{
  "model": "image super-resolution model",
  "grayscale": true,
  "crop_scale_min": 1,
  "translate": 0.12,
  "rotation_deg": 10,
  "task": "super_resolution",
  "norm": "batchnorm",
  "activation": "leaky_relu",
  "attention": false,
  "beta2": 0.99,
  "eps": 1e-08,
  "precondition_frequency": 10,
  "adamw_lr_other_params": 0.00082,
  "epochs": 15.7
}
Rows from block 10, named by matrix and row number. Rows with one number belong to one channel. Each number is 50 + 12 x the weight over its row's rms, rounded and kept within 0 to 99. All counts start at 0. After the name is the row's rms in percent of the matrix's.
# convs0: first 3x3 conv (model.decb.0.2.convs.0.weight, 64x64x3x3), inputs 22-32, a 3x3 kernel for each
# convs1: second 3x3 conv (model.decb.0.2.convs.1.weight, 64x64x3x3, transposed), outputs 22-32, a 3x3 kernel for each
convs0.17 110:35 53 54 52 53 54 50 56 45 56 57 26 60 25 50 45 67 34 40 60 59 47 46 49 39 63 73 27 45 40 39 55 50 64 54 64 37 82 60 32 61 53 56 29 32 57 53 53 49 40 40 35 67 40 59 45 73 45 37 45 69 69 68 62 54 65 39 55 36 53 51 44 59 42 44 36 45 75 56 62 46 40 59 49 72 48 52 57 56 39 62 57 56 39 40 46 44 42 51
convs0.18 099:55 48 49 40 50 58 45 41 60 72 39 46 38 47 62 35 36 57 77 48 53 34 24 58 51 49 63 71 51 34 50 47 68 57 64 53 59 66 62 44 54 53 33 49 27 33 46 34 44 44 49 70 30 62 57 58 79 60 45 53 90 57 59 45 43 40 57 48 45 22 44 42 54 52 44 53 42 44 42 47 56 43 40 27 37 63 41 43 46 38 40 61 40 39 36 62 47 56 71
convs0.19 098:49 44 56 45 55 40 47 52 49 29 53 39 41 51 48 50 49 51 33 40 72 44 63 76 41 52 39 47 41 45 57 65 45 44 33 27 63 42 61 60 55 52 43 46 49 38 54 39 47 55 52 59 86 57 80 50 71 52 57 48 47 39 43 45 51 54 57 47 43 33 44 52 54 40 47 47 46 48 38 53 59 46 57 23 51 36 32 39 18 54 52 55 74 48 63 60 58 47 41
convs0.20 095:47 59 64 40 53 25 54 47 46 44 41 48 42 74 48 41 40 71 61 54 36 65 40 48 52 51 58 63 37 25 49 27 60 47 34 46 52 56 63 54 51 48 52 36 31 55 88 57 60 51 53 68 49 45 37 70 67 29 45 61 48 53 36 55 53 62 42 53 64 48 49 66 48 46 51 38 63 54 41 57 64 49 50 33 45 49 66 50 48 56 32 56 33 32 57 39 57 44 40
convs0.21 101:52 46 56 73 49 46 40 56 53 54 51 50 57 40 42 50 35 62 29 55 53 43 43 44 58 40 52 62 61 71 38 44 37 53 37 26 60 67 35 54 45 45 65 48 45 82 50 53 87 49 66 70 49 24 60 55 51 80 56 44 66 49 45 35 53 52 46 53 48 45 32 54 69 44 48 58 43 55 58 63 15 44 47 45 43 50 47 30 46 22 61 52 52 64 59 48 50 37 59
convs0.22 097:62 64 61 57 56 35 57 58 39 59 53 56 36 27 60 47 56 25 66 50 61 58 56 41 51 25 58 61 64 43 39 39 35 43 36 25 58 62 65 48 49 60 58 45 45 59 57 66 50 27 55 39 52 60 33 71 55 52 63 58 57 64 50 70 49 52 39 39 36 47 60 53 56 31 59 33 39 38 31 45 47 37 69 62 60 48 45 13 53 54 41 27 54 31 63 43 40 29 47
convs0.23 094:46 47 43 51 55 53 55 60 60 40 34 59 50 56 19 37 33 46 47 55 53 42 41 45 41 44 55 51 50 52 46 52 66 63 49 27 33 48 27 64 42 55 38 70 45 40 53 45 69 57 58 43 47 62 80 79 43 43 33 52 66 68 39 54 58 49 57 65 33 45 61 34 64 80 66 57 37 86 80 60 52 38 53 49 55 38 48 54 60 37 26 43 60 41 42 50 41 26 44
convs0.24 102:60 52 57 51 62 56 63 71 45 54 55 75 52 35 63 48 54 75 65 24 60 68 47 42 75 54 12 48 60 59 48 42 44 36 66 47 56 44 46 54 53 47 51 59 31 45 38 45 49 34 45 54 61 55 44 49 46 71 62 59 42 57 43 54 42 56 46 54 43 66 60 58 51 30 53 73 77 54 66 63 59 65 51 58 47 57 63 54 41 71 32 54 58 40 39 59 45 54 60
convs0.25 099:51 53 57 54 61 49 48 40 50 54 37 39 56 55 43 72 61 35 74 52 27 79 37 58 22 35 65 73 46 28 50 47 22 44 46 49 54 51 37 43 58 51 25 55 36 58 69 52 39 48 51 64 51 52 39 43 35 41 56 46 35 47 46 54 29 52 50 44 52 38 58 62 39 51 46 54 42 52 45 72 46 55 63 52 67 73 32 27 42 42 35 42 50 39 55 45 54 56 45
convs0.26 104:62 44 33 44 52 40 46 35 29 29 65 36 61 31 30 46 16 51 57 64 29 49 45 61 34 66 60 42 37 55 42 48 45 57 34 55 50 45 51 50 56 47 48 54 58 50 63 31 40 67 41 42 18 43 46 64 42 44 57 57 57 25 47 51 43 43 43 52 41 43 47 44 37 50 35 37 61 35 60 70 43 46 39 45 46 43 57 60 26 57 47 57 32 54 61 64 54 51 56
convs0.27 098:72 38 41 42 47 48 47 48 27 33 50 34 44 82 43 20 63 76 40 55 48 57 46 49 41 52 54 34 40 62 45 53 42 48 47 55 35 30 51 63 44 47 62 39 46 57 38 62 47 54 41 49 47 27 46 66 46 64 52 33 41 63 46 46 55 56 76 39 46 62 47 74 44 60 53 64 57 46 49 52 38 34 38 49 58 47 54 51 43 42 63 65 65 56 35 41 58 48 46
convs0.28 092:46 47 50 44 59 35 45 49 44 53 60 71 48 37 54 45 39 44 54 64 47 32 54 63 55 30 31 37 65 36 42 48 77 46 42 32 65 82 72 60 55 64 70 77 48 56 79 79 74 78 78 72 57 40 77 74 39 46 32 44 46 67 70 47 58 52 30 29 21 23 21 38 59 61 49 35 54 70 39 53 65 35 37 52 83 60 50 58 45 33 59 52 56 40 47 60 41 62 48
convs0.29 090:57 45 54 36 61 41 38 25 53 50 49 33 56 49 42 30 47 61 69 68 55 65 50 52 49 47 41 45 54 59 45 27 53 42 34 45 62 59 52 42 58 28 60 50 51 48 59 53 48 46 50 54 37 59 49 44 66 49 66 56 36 41 47 49 54 38 68 33 51 59 64 92 56 50 53 38 60 53 62 14 52 59 42 42 36 43 49 49 87 66 55 66 61 49 43 54 55 36 46
convs0.30 098:48 70 51 47 52 52 61 47 60 44 54 66 28 30 69 43 40 39 47 54 53 38 55 63 54 50 58 40 43 28 68 51 23 48 35 37 42 90 59 33 41 60 53 21 51 56 52 72 65 59 32 45 74 46 55 45 58 59 33 71 35 53 50 38 51 40 49 36 39 58 28 55 37 45 63 53 83 54 55 41 75 52 49 56 47 56 52 46 56 35 56 50 44 36 59 73 47 60 60
convs0.31 110:48 58 55 42 24 46 37 46 50 67 47 59 36 56 99 48 17 37 46 46 65 63 60 62 67 56 39 47 56 47 55 46 40 56 56 50 44 61 28 36 68 48 59 74 38 64 61 58 51 47 37 61 47 58 43 54 61 57 55 41 55 53 68 52 54 45 69 42 50 48 37 39 61 39 44 51 55 59 48 51 64 53 53 54 67 70 31 33 67 40 63 54 57 52 33 49 57 58 60
convs0.32 092:34 38 47 31 49 32 53 51 46 30 51 48 75 50 43 83 55 46 49 65 42 45 49 58 56 51 66 47 51 66 37 40 52 45 45 62 44 49 29 42 39 42 60 72 34 35 25 39 45 56 54 50 63 51 64 68 59 44 28 26 48 60 44 41 46 62 34 51 52 61 43 36 53 72 53 36 44 62 39 22 50 59 42 51 47 31 39 63 65 56 72 58 39 66 55 46 38 38 47
convs0.33 093:63 60 48 47 51 50 57 60 59 42 50 42 55 33 64 39 48 66 37 62 80 30 43 61 54 46 50 37 32 28 57 41 59 45 80 50 53 61 48 41 47 28 59 66 34 54 64 65 72 42 49 38 52 37 37 54 39 40 35 67 30 71 44 37 65 45 48 53 49 28 35 58 64 54 53 55 48 65 54 54 51 47 57 45 56 47 62 29 56 40 73 27 44 39 57 47 47 39 47
convs0.34 101:42 50 42 39 46 38 59 47 40 43 31 67 45 37 66 40 59 35 40 83 50 52 63 47 43 20 52 40 58 48 51 58 62 36 42 46 40 54 58 37 52 51 56 61 44 47 63 34 45 56 59 63 40 31 43 42 58 45 46 45 51 66 39 49 48 31 54 54 53 56 36 57 27 58 54 52 54 55 47 30 64 38 25 52 65 40 45 53 76 35 60 44 62 60 47 43 42 58 41
convs0.35 100:62 39 43 32 37 55 53 57 55 52 57 69 55 49 50 58 18 43 41 69 56 72 69 33 75 39 44 42 49 62 46 50 44 38 43 58 47 52 48 49 47 55 41 65 53 55 33 43 33 57 41 46 65 59 31 51 32 62 79 40 34 32 52 43 47 53 62 40 35 55 50 36 48 48 86 52 61 62 67 74 69 42 25 46 30 38 59 41 63 28 48 42 41 69 60 28 30 35 52
convs0.36 101:35 61 66 49 56 20 35 56 39 53 38 47 51 75 46 68 75 25 35 34 68 54 50 53 44 54 49 42 44 47 75 65 35 48 39 39 49 55 41 38 44 34 29 62 39 43 49 76 26 31 54 38 57 82 63 73 59 56 53 60 59 17 49 59 46 27 54 40 39 58 59 41 46 33 48 47 50 28 34 41 43 55 51 47 54 42 37 54 57 48 47 44 48 38 58 41 59 42 62
convs0.37 099:52 33 57 46 39 41 50 36 54 77 30 40 56 61 44 42 56 73 68 41 56 57 57 42 34 45 45 30 71 59 36 60 66 43 39 38 43 71 47 54 61 60 61 58 50 60 48 37 43 36 52 63 43 31 55 53 27 47 33 43 56 47 61 37 59 59 45 46 47 62 32 35 43 69 61 65 54 46 69 37 52 46 34 37 50 41 37 41 54 46 49 51 48 25 51 42 63 53 36
convs0.38 076:64 53 74 44 63 68 48 55 56 49 68 53 47 55 57 49 37 49 46 51 40 47 43 55 45 66 52 26 47 60 46 38 37 52 45 23 53 46 16 40 43 53 50 50 43 39 42 45 42 42 54 71 67 40 33 22 42 21 48 44 41 60 74 29 41 55 51 49 43 20 38 51 53 35 36 54 64 45 43 47 36 66 63 75 45 47 49 39 44 36 24 60 43 40 49 69 33 41 68
convs0.39 110:63 53 33 52 46 65 59 45 62 54 70 82 45 13 67 58 78 48 53 57 58 56 28 55 50 47 58 60 42 44 25 63 77 50 57 43 53 55 42 52 40 68 42 60 60 40 51 49 71 62 50 47 48 58 46 46 39 34 33 62 45 46 39 67 63 34 29 58 48 52 24 42 52 53 48 44 55 76 57 66 45 60 50 57 56 63 43 42 25 27 48 61 58 46 48 65 36 41 56
convs0.40 108:53 55 51 52 54 59 61 66 59 28 63 46 64 63 51 38 58 41 49 62 39 77 84 64 41 52 40 49 45 53 57 54 46 48 61 38 63 44 32 29 47 69 45 42 49 61 33 55 34 43 53 49 63 54 48 41 47 66 52 57 47 30 58 52 47 56 34 62 53 50 51 59 55 64 25 54 46 40 51 61 76 42 48 53 61 56 47 51 39 22 62 77 59 54 61 49 65 55 38
convs0.41 108:38 39 51 47 53 64 28 37 41 47 59 65 52 48 52 38 62 59 56 74 48 84 64 42 44 47 40 57 39 58 52 55 40 48 56 52 70 31 48 65 73 43 63 54 44 55 68 44 44 27 66 58 35 64 58 42 54 60 56 59 61 43 47 55 52 50 54 59 55 34 70 56 51 53 62 75 53 44 47 73 61 51 65 51 46 59 49 52 43 57 68 59 51 57 69 53 68 52 45
convs0.42 109:69 55 51 46 58 61 48 62 47 60 53 47 50 56 57 17 48 41 59 38 34 38 47 54 45 55 36 51 58 33 47 38 45 31 32 47 31 52 50 48 45 48 58 48 53 43 75 39 65 55 33 52 63 57 41 39 41 36 44 50 40 59 45 76 58 45 42 48 50 35 36 36 39 48 40 47 33 46 50 38 32 45 60 56 55 72 39 24 80 46 59 33 59 45 55 60 48 62 59
convs0.43 089:31 65 56 72 42 53 36 49 56 43 43 38 52 51 52 80 48 56 60 46 44 59 41 33 37 52 57 57 59 52 45 47 48 45 37 43 57 38 57 43 58 53 49 53 44 14 17 25 27 32 39 50 18 53 38 54 74 52 59 72 71 61 51 57 51 48 43 47 56 30 50 37 57 46 51 47 59 52 63 52 62 64 52 71 48 55 54 61 62 60 36 43 51 38 56 51 55 47 52
convs0.44 100:30 43 64 41 33 64 41 41 64 46 53 47 50 53 52 33 40 49 56 31 34 53 62 37 21 44 55 56 48 64 57 71 66 46 34 66 46 52 34 49 39 54 63 56 50 31 77 47 49 60 35 54 52 68 47 64 47 49 68 49 52 37 37 62 49 44 50 39 33 43 54 39 42 60 47 37 67 57 47 55 29 32 53 65 35 38 48 71 39 37 55 44 66 43 35 58 67 46 60
convs0.45 097:58 64 68 57 58 42 56 61 40 46 56 70 42 38 39 41 29 38 60 50 44 51 52 64 38 79 65 58 44 32 35 57 67 68 50 32 41 54 49 44 60 60 61 35 49 48 43 48 51 71 45 41 40 46 36 60 50 37 38 52 65 67 48 44 53 47 49 39 44 56 39 55 33 54 32 45 57 58 54 40 48 37 52 51 47 50 63 44 53 54 49 53 41 38 44 56 30 52 37
convs0.46 107:67 40 47 58 56 52 56 58 35 45 53 45 40 66 44 53 30 62 48 94 25 39 67 47 44 71 64 44 55 36 45 44 70 35 36 27 49 43 73 51 58 54 53 50 42 54 52 64 50 54 67 32 61 48 51 30 62 46 44 51 54 50 54 49 69 57 75 39 38 53 29 31 43 47 53 45 44 49 41 47 42 50 33 45 18 53 50 50 33 49 51 47 50 49 53 43 68 44 46
convs0.47 114:46 52 45 52 50 58 56 64 60 31 44 49 62 51 26 34 67 55 55 80 55 60 62 66 47 44 45 44 48 52 46 52 46 64 51 57 47 39 59 35 36 53 49 40 60 49 47 45 40 47 42 38 64 40 54 50 54 68 59 54 45 53 47 49 46 45 39 34 48 39 43 54 58 53 59 47 46 36 28 48 33 55 33 41 68 43 57 47 45 25 65 60 39 42 49 60 46 54 61
convs0.48 103:49 59 55 59 51 55 56 35 46 40 68 45 31 39 48 59 37 57 32 51 56 51 43 40 47 35 50 40 39 56 49 63 38 51 51 83 43 35 44 57 60 57 51 49 35 65 33 55 37 48 74 37 64 49 51 49 50 50 60 57 43 32 47 46 51 76 49 43 32 58 53 35 46 64 53 59 36 30 51 41 54 62 36 52 61 51 38 47 46 49 40 62 45 49 50 76 50 46 45
convs0.49 093:43 43 53 57 52 48 39 66 59 51 56 31 60 47 41 51 70 32 70 64 71 71 62 52 44 49 43 41 61 30 46 35 50 57 34 38 48 33 50 29 40 61 64 47 69 46 30 36 39 49 38 31 59 46 41 52 66 30 62 50 44 44 25 56 75 40 33 51 42 66 47 39 53 46 53 55 65 69 80 67 81 54 47 67 47 62 51 38 57 46 48 38 56 51 57 52 63 48 48
convs0.50 092:53 57 75 42 36 44 38 70 54 54 48 43 47 68 49 47 52 51 56 59 49 48 48 54 41 43 50 54 45 54 42 74 63 48 58 45 79 73 41 73 79 42 62 77 57 56 69 56 40 70 50 56 64 50 55 26 61 51 23 46 64 38 84 46 65 75 40 36 38 26 36 55 69 59 51 56 48 68 63 62 62 40 32 50 39 52 60 46 48 44 66 48 58 65 55 52 61 49 55
convs1.17 116:58 55 44 54 59 36 54 55 68 65 44 75 57 64 32 60 47 75 41 47 28 39 43 67 33 53 44 27 45 49 47 51 84 63 43 54 65 16 50 44 55 55 38 47 52 45 41 71 64 51 63 50 54 62 57 59 30 35 45 69 68 52 36 52 45 52 61 29 53 37 57 53 29 47 30 27 44 63 44 53 49 47 70 66 65 60 38 49 33 46 58 67 46 44 34 52 44 55 37
convs1.18 087:31 58 49 42 45 54 44 48 46 49 66 45 62 38 48 39 63 31 49 81 76 64 44 34 30 40 30 37 42 38 43 55 55 66 40 41 39 58 49 52 51 46 40 70 52 47 50 42 34 44 56 61 61 60 68 47 34 68 52 58 35 41 44 50 56 46 63 54 53 33 46 50 53 77 51 64 37 54 50 52 55 60 49 60 47 51 74 63 44 45 54 86 50 36 51 39 59 21 53
convs1.19 096:40 52 48 42 38 54 34 26 47 54 56 57 44 62 35 51 45 34 58 52 57 54 51 59 64 52 75 57 62 43 29 63 37 47 53 48 64 50 63 53 52 31 35 59 49 56 46 33 53 41 46 48 61 78 65 36 57 57 33 56 59 61 42 55 44 41 45 33 52 52 44 53 70 66 29 58 66 47 27 42 43 49 52 53 64 49 56 55 57 55 32 65 52 63 72 46 69 44 65
convs1.20 094:43 53 62 42 37 60 38 45 39 70 58 36 55 51 59 38 61 70 56 41 49 51 42 42 63 36 50 46 54 76 37 47 44 42 49 62 53 42 58 43 46 73 40 50 47 51 23 66 39 42 51 43 61 32 61 56 48 63 55 53 20 29 78 25 58 61 45 63 33 53 47 58 62 61 20 56 56 45 42 35 66 36 45 34 49 40 40 56 53 34 64 54 37 40 50 34 60 48 58
convs1.21 088:59 57 72 62 45 49 64 40 41 50 62 50 34 50 54 29 47 47 26 44 26 43 64 52 51 53 50 55 52 54 53 49 66 44 33 45 64 40 53 54 49 64 60 56 34 60 57 54 47 57 34 60 44 42 56 44 42 41 40 68 51 61 51 55 65 46 49 47 55 32 21 47 40 49 56 69 41 29 20 49 57 40 40 60 64 63 54 64 53 65 43 46 41 61 50 48 56 59 59
convs1.22 097:48 26 52 40 68 62 56 54 45 41 41 64 39 63 14 31 49 39 43 48 34 45 49 47 44 43 46 51 37 41 53 65 48 38 51 61 42 34 41 70 46 48 67 50 66 38 50 77 38 48 56 34 50 54 52 53 48 52 73 58 32 64 64 50 50 40 50 49 47 49 52 49 38 52 53 38 59 57 52 42 43 12 58 54 61 52 56 46 63 48 50 67 64 74 45 67 78 68 44
convs1.23 092:61 59 70 56 39 50 75 51 64 57 49 66 76 35 44 49 63 49 48 45 23 50 58 51 67 72 50 44 67 75 51 40 58 62 40 44 51 47 52 64 50 63 44 55 49 62 45 58 56 73 23 49 54 52 48 55 62 46 52 65 49 43 48 59 55 40 52 64 46 34 56 51 55 47 44 48 74 53 48 58 72 53 64 55 54 53 60 51 47 55 46 37 73 55 46 26 71 56 58
convs1.24 100:51 60 58 47 53 63 47 37 55 65 45 35 55 47 46 64 76 25 55 58 40 50 45 66 49 40 49 56 45 36 63 70 44 51 49 35 49 66 48 54 50 63 55 36 42 34 49 45 61 60 50 37 49 68 40 38 55 60 41 31 48 62 43 39 35 46 72 52 41 66 50 46 58 57 50 35 61 63 51 66 44 22 62 37 59 43 44 63 47 51 40 53 42 48 62 51 40 38 75
convs1.25 111:59 69 50 60 54 29 39 56 39 53 42 32 44 58 51 25 35 60 62 57 44 60 58 43 53 60 42 48 50 44 31 53 38 50 64 31 58 47 42 53 45 59 49 65 36 43 38 27 31 52 30 41 56 32 34 58 35 35 56 57 63 55 60 46 37 64 64 45 50 20 51 65 54 41 41 53 43 50 51 40 69 59 38 68 57 29 39 48 36 48 47 46 29 51 55 41 46 44 33
convs1.26 100:43 74 39 45 43 55 70 37 47 63 42 38 34 51 53 47 72 47 47 64 62 43 56 48 62 39 49 58 67 50 48 59 46 34 27 56 58 54 49 51 54 43 51 37 59 43 50 67 40 61 58 46 72 35 61 43 50 47 43 49 38 44 51 25 47 36 47 28 46 62 46 37 58 75 52 58 59 59 59 59 64 36 57 40 50 46 52 68 54 62 55 62 49 21 43 66 61 34 47
convs1.27 111:67 42 31 43 34 58 50 50 36 26 66 35 45 63 44 53 26 58 55 57 72 64 65 32 65 44 48 51 61 59 53 39 58 49 62 48 39 50 60 26 59 50 27 58 45 49 60 30 69 51 37 59 42 64 43 51 61 34 53 58 38 79 17 43 31 52 48 43 46 67 26 41 42 47 71 62 54 46 73 48 50 62 52 20 24 66 48 51 42 51 67 41 59 54 67 38 37 44 41
convs1.28 093:67 54 54 60 61 62 24 37 45 63 67 50 49 29 49 50 36 36 52 55 51 40 27 55 46 40 48 56 31 33 68 57 44 58 61 70 46 52 40 34 37 37 33 54 44 14 55 62 40 31 39 65 56 31 39 42 62 52 81 50 48 28 39 34 54 52 53 49 48 58 71 75 31 46 49 59 54 68 41 32 35 59 70 35 67 58 26 49 44 49 33 39 45 31 48 54 58 54 63
convs1.29 098:50 77 36 51 60 49 54 48 45 48 61 44 53 50 36 75 50 52 47 46 57 35 60 34 60 24 31 59 34 40 34 43 57 58 43 62 66 57 59 63 46 32 66 53 45 60 57 46 33 61 32 44 17 67 64 55 62 60 40 50 37 75 67 47 48 49 51 79 48 67 47 83 65 54 43 40 54 60 62 49 45 52 38 47 53 69 58 46 53 63 36 54 39 60 37 50 35 44 68
convs1.30 104:41 55 70 53 60 48 74 47 39 47 69 53 48 48 43 42 43 71 43 80 43 55 55 62 59 50 56 60 43 40 57 57 50 41 63 40 69 71 79 52 53 54 49 55 50 47 65 56 31 36 67 30 40 34 27 36 49 50 56 53 54 58 63 48 69 49 47 26 50 39 32 45 44 57 59 45 43 59 62 48 61 64 50 59 21 47 34 38 50 37 50 55 61 50 65 71 58 46 33
convs1.31 126:43 51 63 13 64 53 65 52 45 52 37 69 48 55 22 29 45 73 55 59 42 45 24 31 39 60 59 75 45 41 48 46 65 56 44 59 44 42 53 51 62 46 54 40 51 67 41 47 51 48 64 39 68 32 46 71 43 62 58 62 68 29 52 54 54 84 73 50 51 39 56 41 42 67 58 44 41 48 57 47 42 58 28 51 46 53 86 58 55 47 46 37 64 57 58 72 45 44 47
convs1.32 105:27 50 50 61 47 50 58 62 52 24 65 18 54 45 34 39 39 51 36 62 43 54 65 54 67 39 52 53 55 71 57 52 38 58 54 43 69 53 57 65 61 48 63 47 65 59 51 44 37 35 35 49 30 26 40 61 69 67 51 45 47 61 50 58 60 45 61 47 39 47 35 33 52 65 54 49 27 58 34 38 49 49 73 53 59 52 47 57 49 38 43 51 38 49 67 46 57 54 47
convs1.33 101:49 43 39 37 57 44 38 28 35 38 42 45 36 66 33 37 38 61 49 49 45 60 47 61 25 60 52 35 64 70 49 57 44 28 66 59 53 32 41 57 47 39 68 43 48 54 67 52 46 45 55 32 38 44 46 45 44 44 44 51 36 36 40 30 48 42 48 47 43 42 45 37 31 59 46 61 41 67 49 52 36 45 76 55 44 42 44 60 86 41 60 44 22 34 60 28 50 50 29
convs1.34 090:66 43 42 59 48 42 55 53 43 47 43 58 54 65 52 71 55 75 55 50 77 47 65 51 59 73 31 55 34 61 56 42 30 22 42 43 67 71 60 58 47 51 46 47 63 55 53 65 55 57 45 64 59 32 44 40 70 25 63 39 33 75 41 31 66 48 38 67 62 37 33 58 51 52 54 46 53 67 33 67 64 48 46 48 52 43 57 51 43 60 48 39 41 39 47 64 40 46 59
convs1.35 097:55 48 63 31 48 37 44 37 45 59 54 62 52 39 57 59 44 54 59 50 50 76 55 72 55 49 54 41 40 44 53 42 67 61 72 56 50 33 36 29 41 50 38 53 77 46 29 40 49 71 51 54 45 75 52 62 31 43 53 50 60 32 53 48 52 44 34 31 48 38 45 63 31 73 61 58 49 43 57 46 69 81 21 42 52 65 37 54 44 59 48 45 43 74 33 62 46 57 50
convs1.36 103:52 45 47 63 56 50 44 50 61 55 32 47 49 46 54 64 59 30 55 42 52 42 60 53 40 79 42 40 46 40 51 54 64 66 46 62 58 30 47 35 31 74 34 32 68 29 63 55 44 56 46 50 38 61 41 47 69 41 53 55 51 64 60 60 21 41 47 67 48 54 68 43 82 32 27 39 62 44 34 85 40 54 47 56 70 43 35 63 51 49 58 47 42 66 35 46 49 54 45
convs1.37 102:23 57 45 41 55 61 58 38 57 53 41 55 34 37 71 54 45 22 42 52 49 46 55 45 47 69 54 75 50 43 66 73 54 34 51 63 70 40 36 58 45 48 46 33 44 45 50 53 35 44 52 36 39 52 54 43 51 55 51 58 50 49 47 43 42 46 26 59 65 67 43 48 43 42 65 59 45 43 70 63 40 38 52 69 53 41 41 58 66 43 51 76 57 54 49 47 53 43 48
convs1.38 093:49 53 51 52 54 53 55 51 77 44 11 33 50 67 48 43 52 48 23 36 56 39 39 52 37 59 66 48 38 51 63 39 52 40 54 58 56 48 54 42 56 60 68 54 59 56 54 44 43 60 61 39 34 51 65 40 38 34 37 51 53 46 41 32 39 33 53 49 63 39 49 47 52 51 49 51 40 38 46 30 27 45 69 85 47 46 41 31 41 37 50 46 41 50 47 49 33 36 44
convs1.39 106:58 45 48 58 54 48 42 53 39 40 26 74 40 74 40 55 15 43 51 73 54 59 55 46 39 42 40 71 56 47 46 28 73 41 52 79 39 25 68 57 53 44 50 51 48 27 58 54 47 29 45 53 61 75 39 51 45 66 60 44 49 55 55 41 65 75 66 46 70 44 55 36 28 57 48 42 44 65 35 64 63 53 48 39 67 47 35 35 30 60 51 53 60 53 39 57 40 40 49
convs1.40 105:58 31 45 47 47 59 57 50 54 50 37 60 37 35 50 60 42 49 55 47 78 34 45 54 54 41 74 53 32 55 69 57 17 54 41 38 36 45 66 70 50 49 47 57 47 44 49 56 68 66 38 32 38 39 45 82 49 38 40 51 52 50 46 38 37 63 39 66 46 92 56 22 41 35 52 30 40 68 73 47 35 85 71 22 46 52 68 71 56 35 26 45 37 38 52 63 62 36 31
convs1.41 104:59 49 70 41 47 56 61 69 28 48 44 55 73 69 41 43 59 56 36 40 38 38 55 26 76 40 43 46 63 75 37 65 55 51 38 50 41 34 56 44 53 70 58 64 72 49 30 57 44 60 73 53 46 43 42 45 28 57 56 39 73 26 61 42 18 62 49 46 50 53 56 50 51 24 43 54 64 50 73 56 54 56 50 62 59 50 64 63 46 65 33 37 35 41 38 43 60 35 59
convs1.42 102:49 56 30 52 65 57 55 50 61 66 55 46 37 64 57 47 20 66 58 51 46 53 46 49 64 40 49 38 54 55 47 54 52 36 64 38 37 44 40 33 68 55 37 59 48 35 24 68 57 48 61 47 56 48 49 57 48 41 45 53 65 23 21 51 15 66 59 39 48 45 61 54 58 44 49 60 49 53 49 55 47 34 46 53 49 54 57 51 44 69 51 67 39 59 40 55 57 50 52
convs1.43 087:54 38 39 57 64 43 52 47 48 69 51 54 48 42 49 56 29 37 49 39 53 47 41 55 46 70 52 66 49 40 50 67 49 45 22 27 29 61 49 41 42 40 42 40 35 32 48 27 48 69 58 78 60 71 53 46 35 45 65 42 53 57 46 33 43 47 50 47 74 51 49 54 48 35 49 30 67 61 47 71 46 49 46 58 55 65 65 49 57 52 41 59 49 57 35 50 45 41 48
convs1.44 104:51 64 36 51 52 32 65 48 64 62 49 47 29 78 69 29 58 40 49 39 35 46 62 39 66 53 56 33 51 46 37 27 48 43 48 53 62 37 23 49 58 56 76 42 49 21 57 35 47 58 39 35 41 31 65 55 48 57 31 65 38 52 54 48 56 43 82 74 38 57 42 51 49 47 40 26 50 48 37 54 52 47 78 72 61 43 71 59 53 28 75 60 36 65 34 47 54 43 41
convs1.45 099:51 40 51 63 43 40 49 33 50 57 54 61 36 56 68 54 34 41 50 59 74 53 64 48 54 38 58 29 55 54 66 35 32 51 57 57 47 36 43 61 47 64 36 55 51 48 33 50 40 63 49 67 49 28 41 61 40 41 45 48 81 74 63 30 30 46 46 56 51 57 53 58 48 31 11 40 44 76 63 38 54 58 47 41 38 55 64 63 62 39 55 55 71 59 52 49 47 61 48
convs1.46 099:49 60 35 35 48 39 51 52 65 61 48 22 37 58 64 22 53 73 31 48 41 43 34 48 42 50 45 53 39 46 61 45 63 74 60 46 42 57 49 56 63 40 73 45 38 28 63 74 50 35 61 62 46 33 47 28 58 56 39 56 53 48 72 53 40 56 58 63 45 44 52 44 55 50 53 73 40 54 45 57 52 46 65 43 41 56 52 53 50 47 46 51 44 29 50 40 39 68 52
convs1.47 107:50 32 60 54 51 45 65 35 40 58 34 58 45 46 46 34 65 65 45 56 42 64 46 54 34 44 42 30 66 46 52 38 28 37 40 66 41 49 47 44 60 29 48 40 30 44 60 66 54 54 41 24 58 37 46 70 43 49 66 58 44 21 60 20 35 62 52 44 52 52 53 21 45 63 45 56 56 27 60 20 23 62 38 60 34 64 69 53 60 24 47 43 71 60 47 62 59 36 54
convs1.48 103:65 73 77 51 40 34 25 52 25 41 72 28 62 37 45 42 68 65 35 69 57 49 54 60 51 44 48 43 70 52 61 40 50 54 39 40 46 47 57 70 49 49 64 49 34 51 47 42 89 44 44 36 56 40 64 50 25 47 47 74 52 36 47 50 40 48 49 61 49 45 66 34 48 48 47 52 49 74 55 52 47 44 24 34 56 70 45 41 55 49 42 51 57 42 50 65 55 37 51
convs1.49 094:35 21 67 56 63 59 65 70 39 65 60 80 57 43 57 45 49 61 31 42 44 54 47 61 38 54 59 47 48 68 52 47 41 65 33 32 48 67 49 56 61 56 63 50 45 61 46 36 57 56 51 38 73 42 44 42 35 46 50 34 36 71 30 32 50 45 28 62 74 78 44 60 38 45 57 47 64 41 55 51 74 39 59 69 47 34 44 35 49 58 42 51 17 53 49 62 56 51 48
convs1.50 088:71 52 58 50 57 58 20 06 37 56 42 48 49 52 31 31 68 69 54 58 44 60 45 52 51 55 57 44 51 54 59 42 66 50 44 62 52 41 58 29 50 41 45 45 48 34 32 67 59 40 70 74 65 43 42 48 62 56 52 62 56 40 21 49 56 60 45 32 54 53 47 66 64 57 47 46 66 63 39 52 46 39 56 43 49 57 56 47 64 76 50 24 54 54 34 70 40 72 75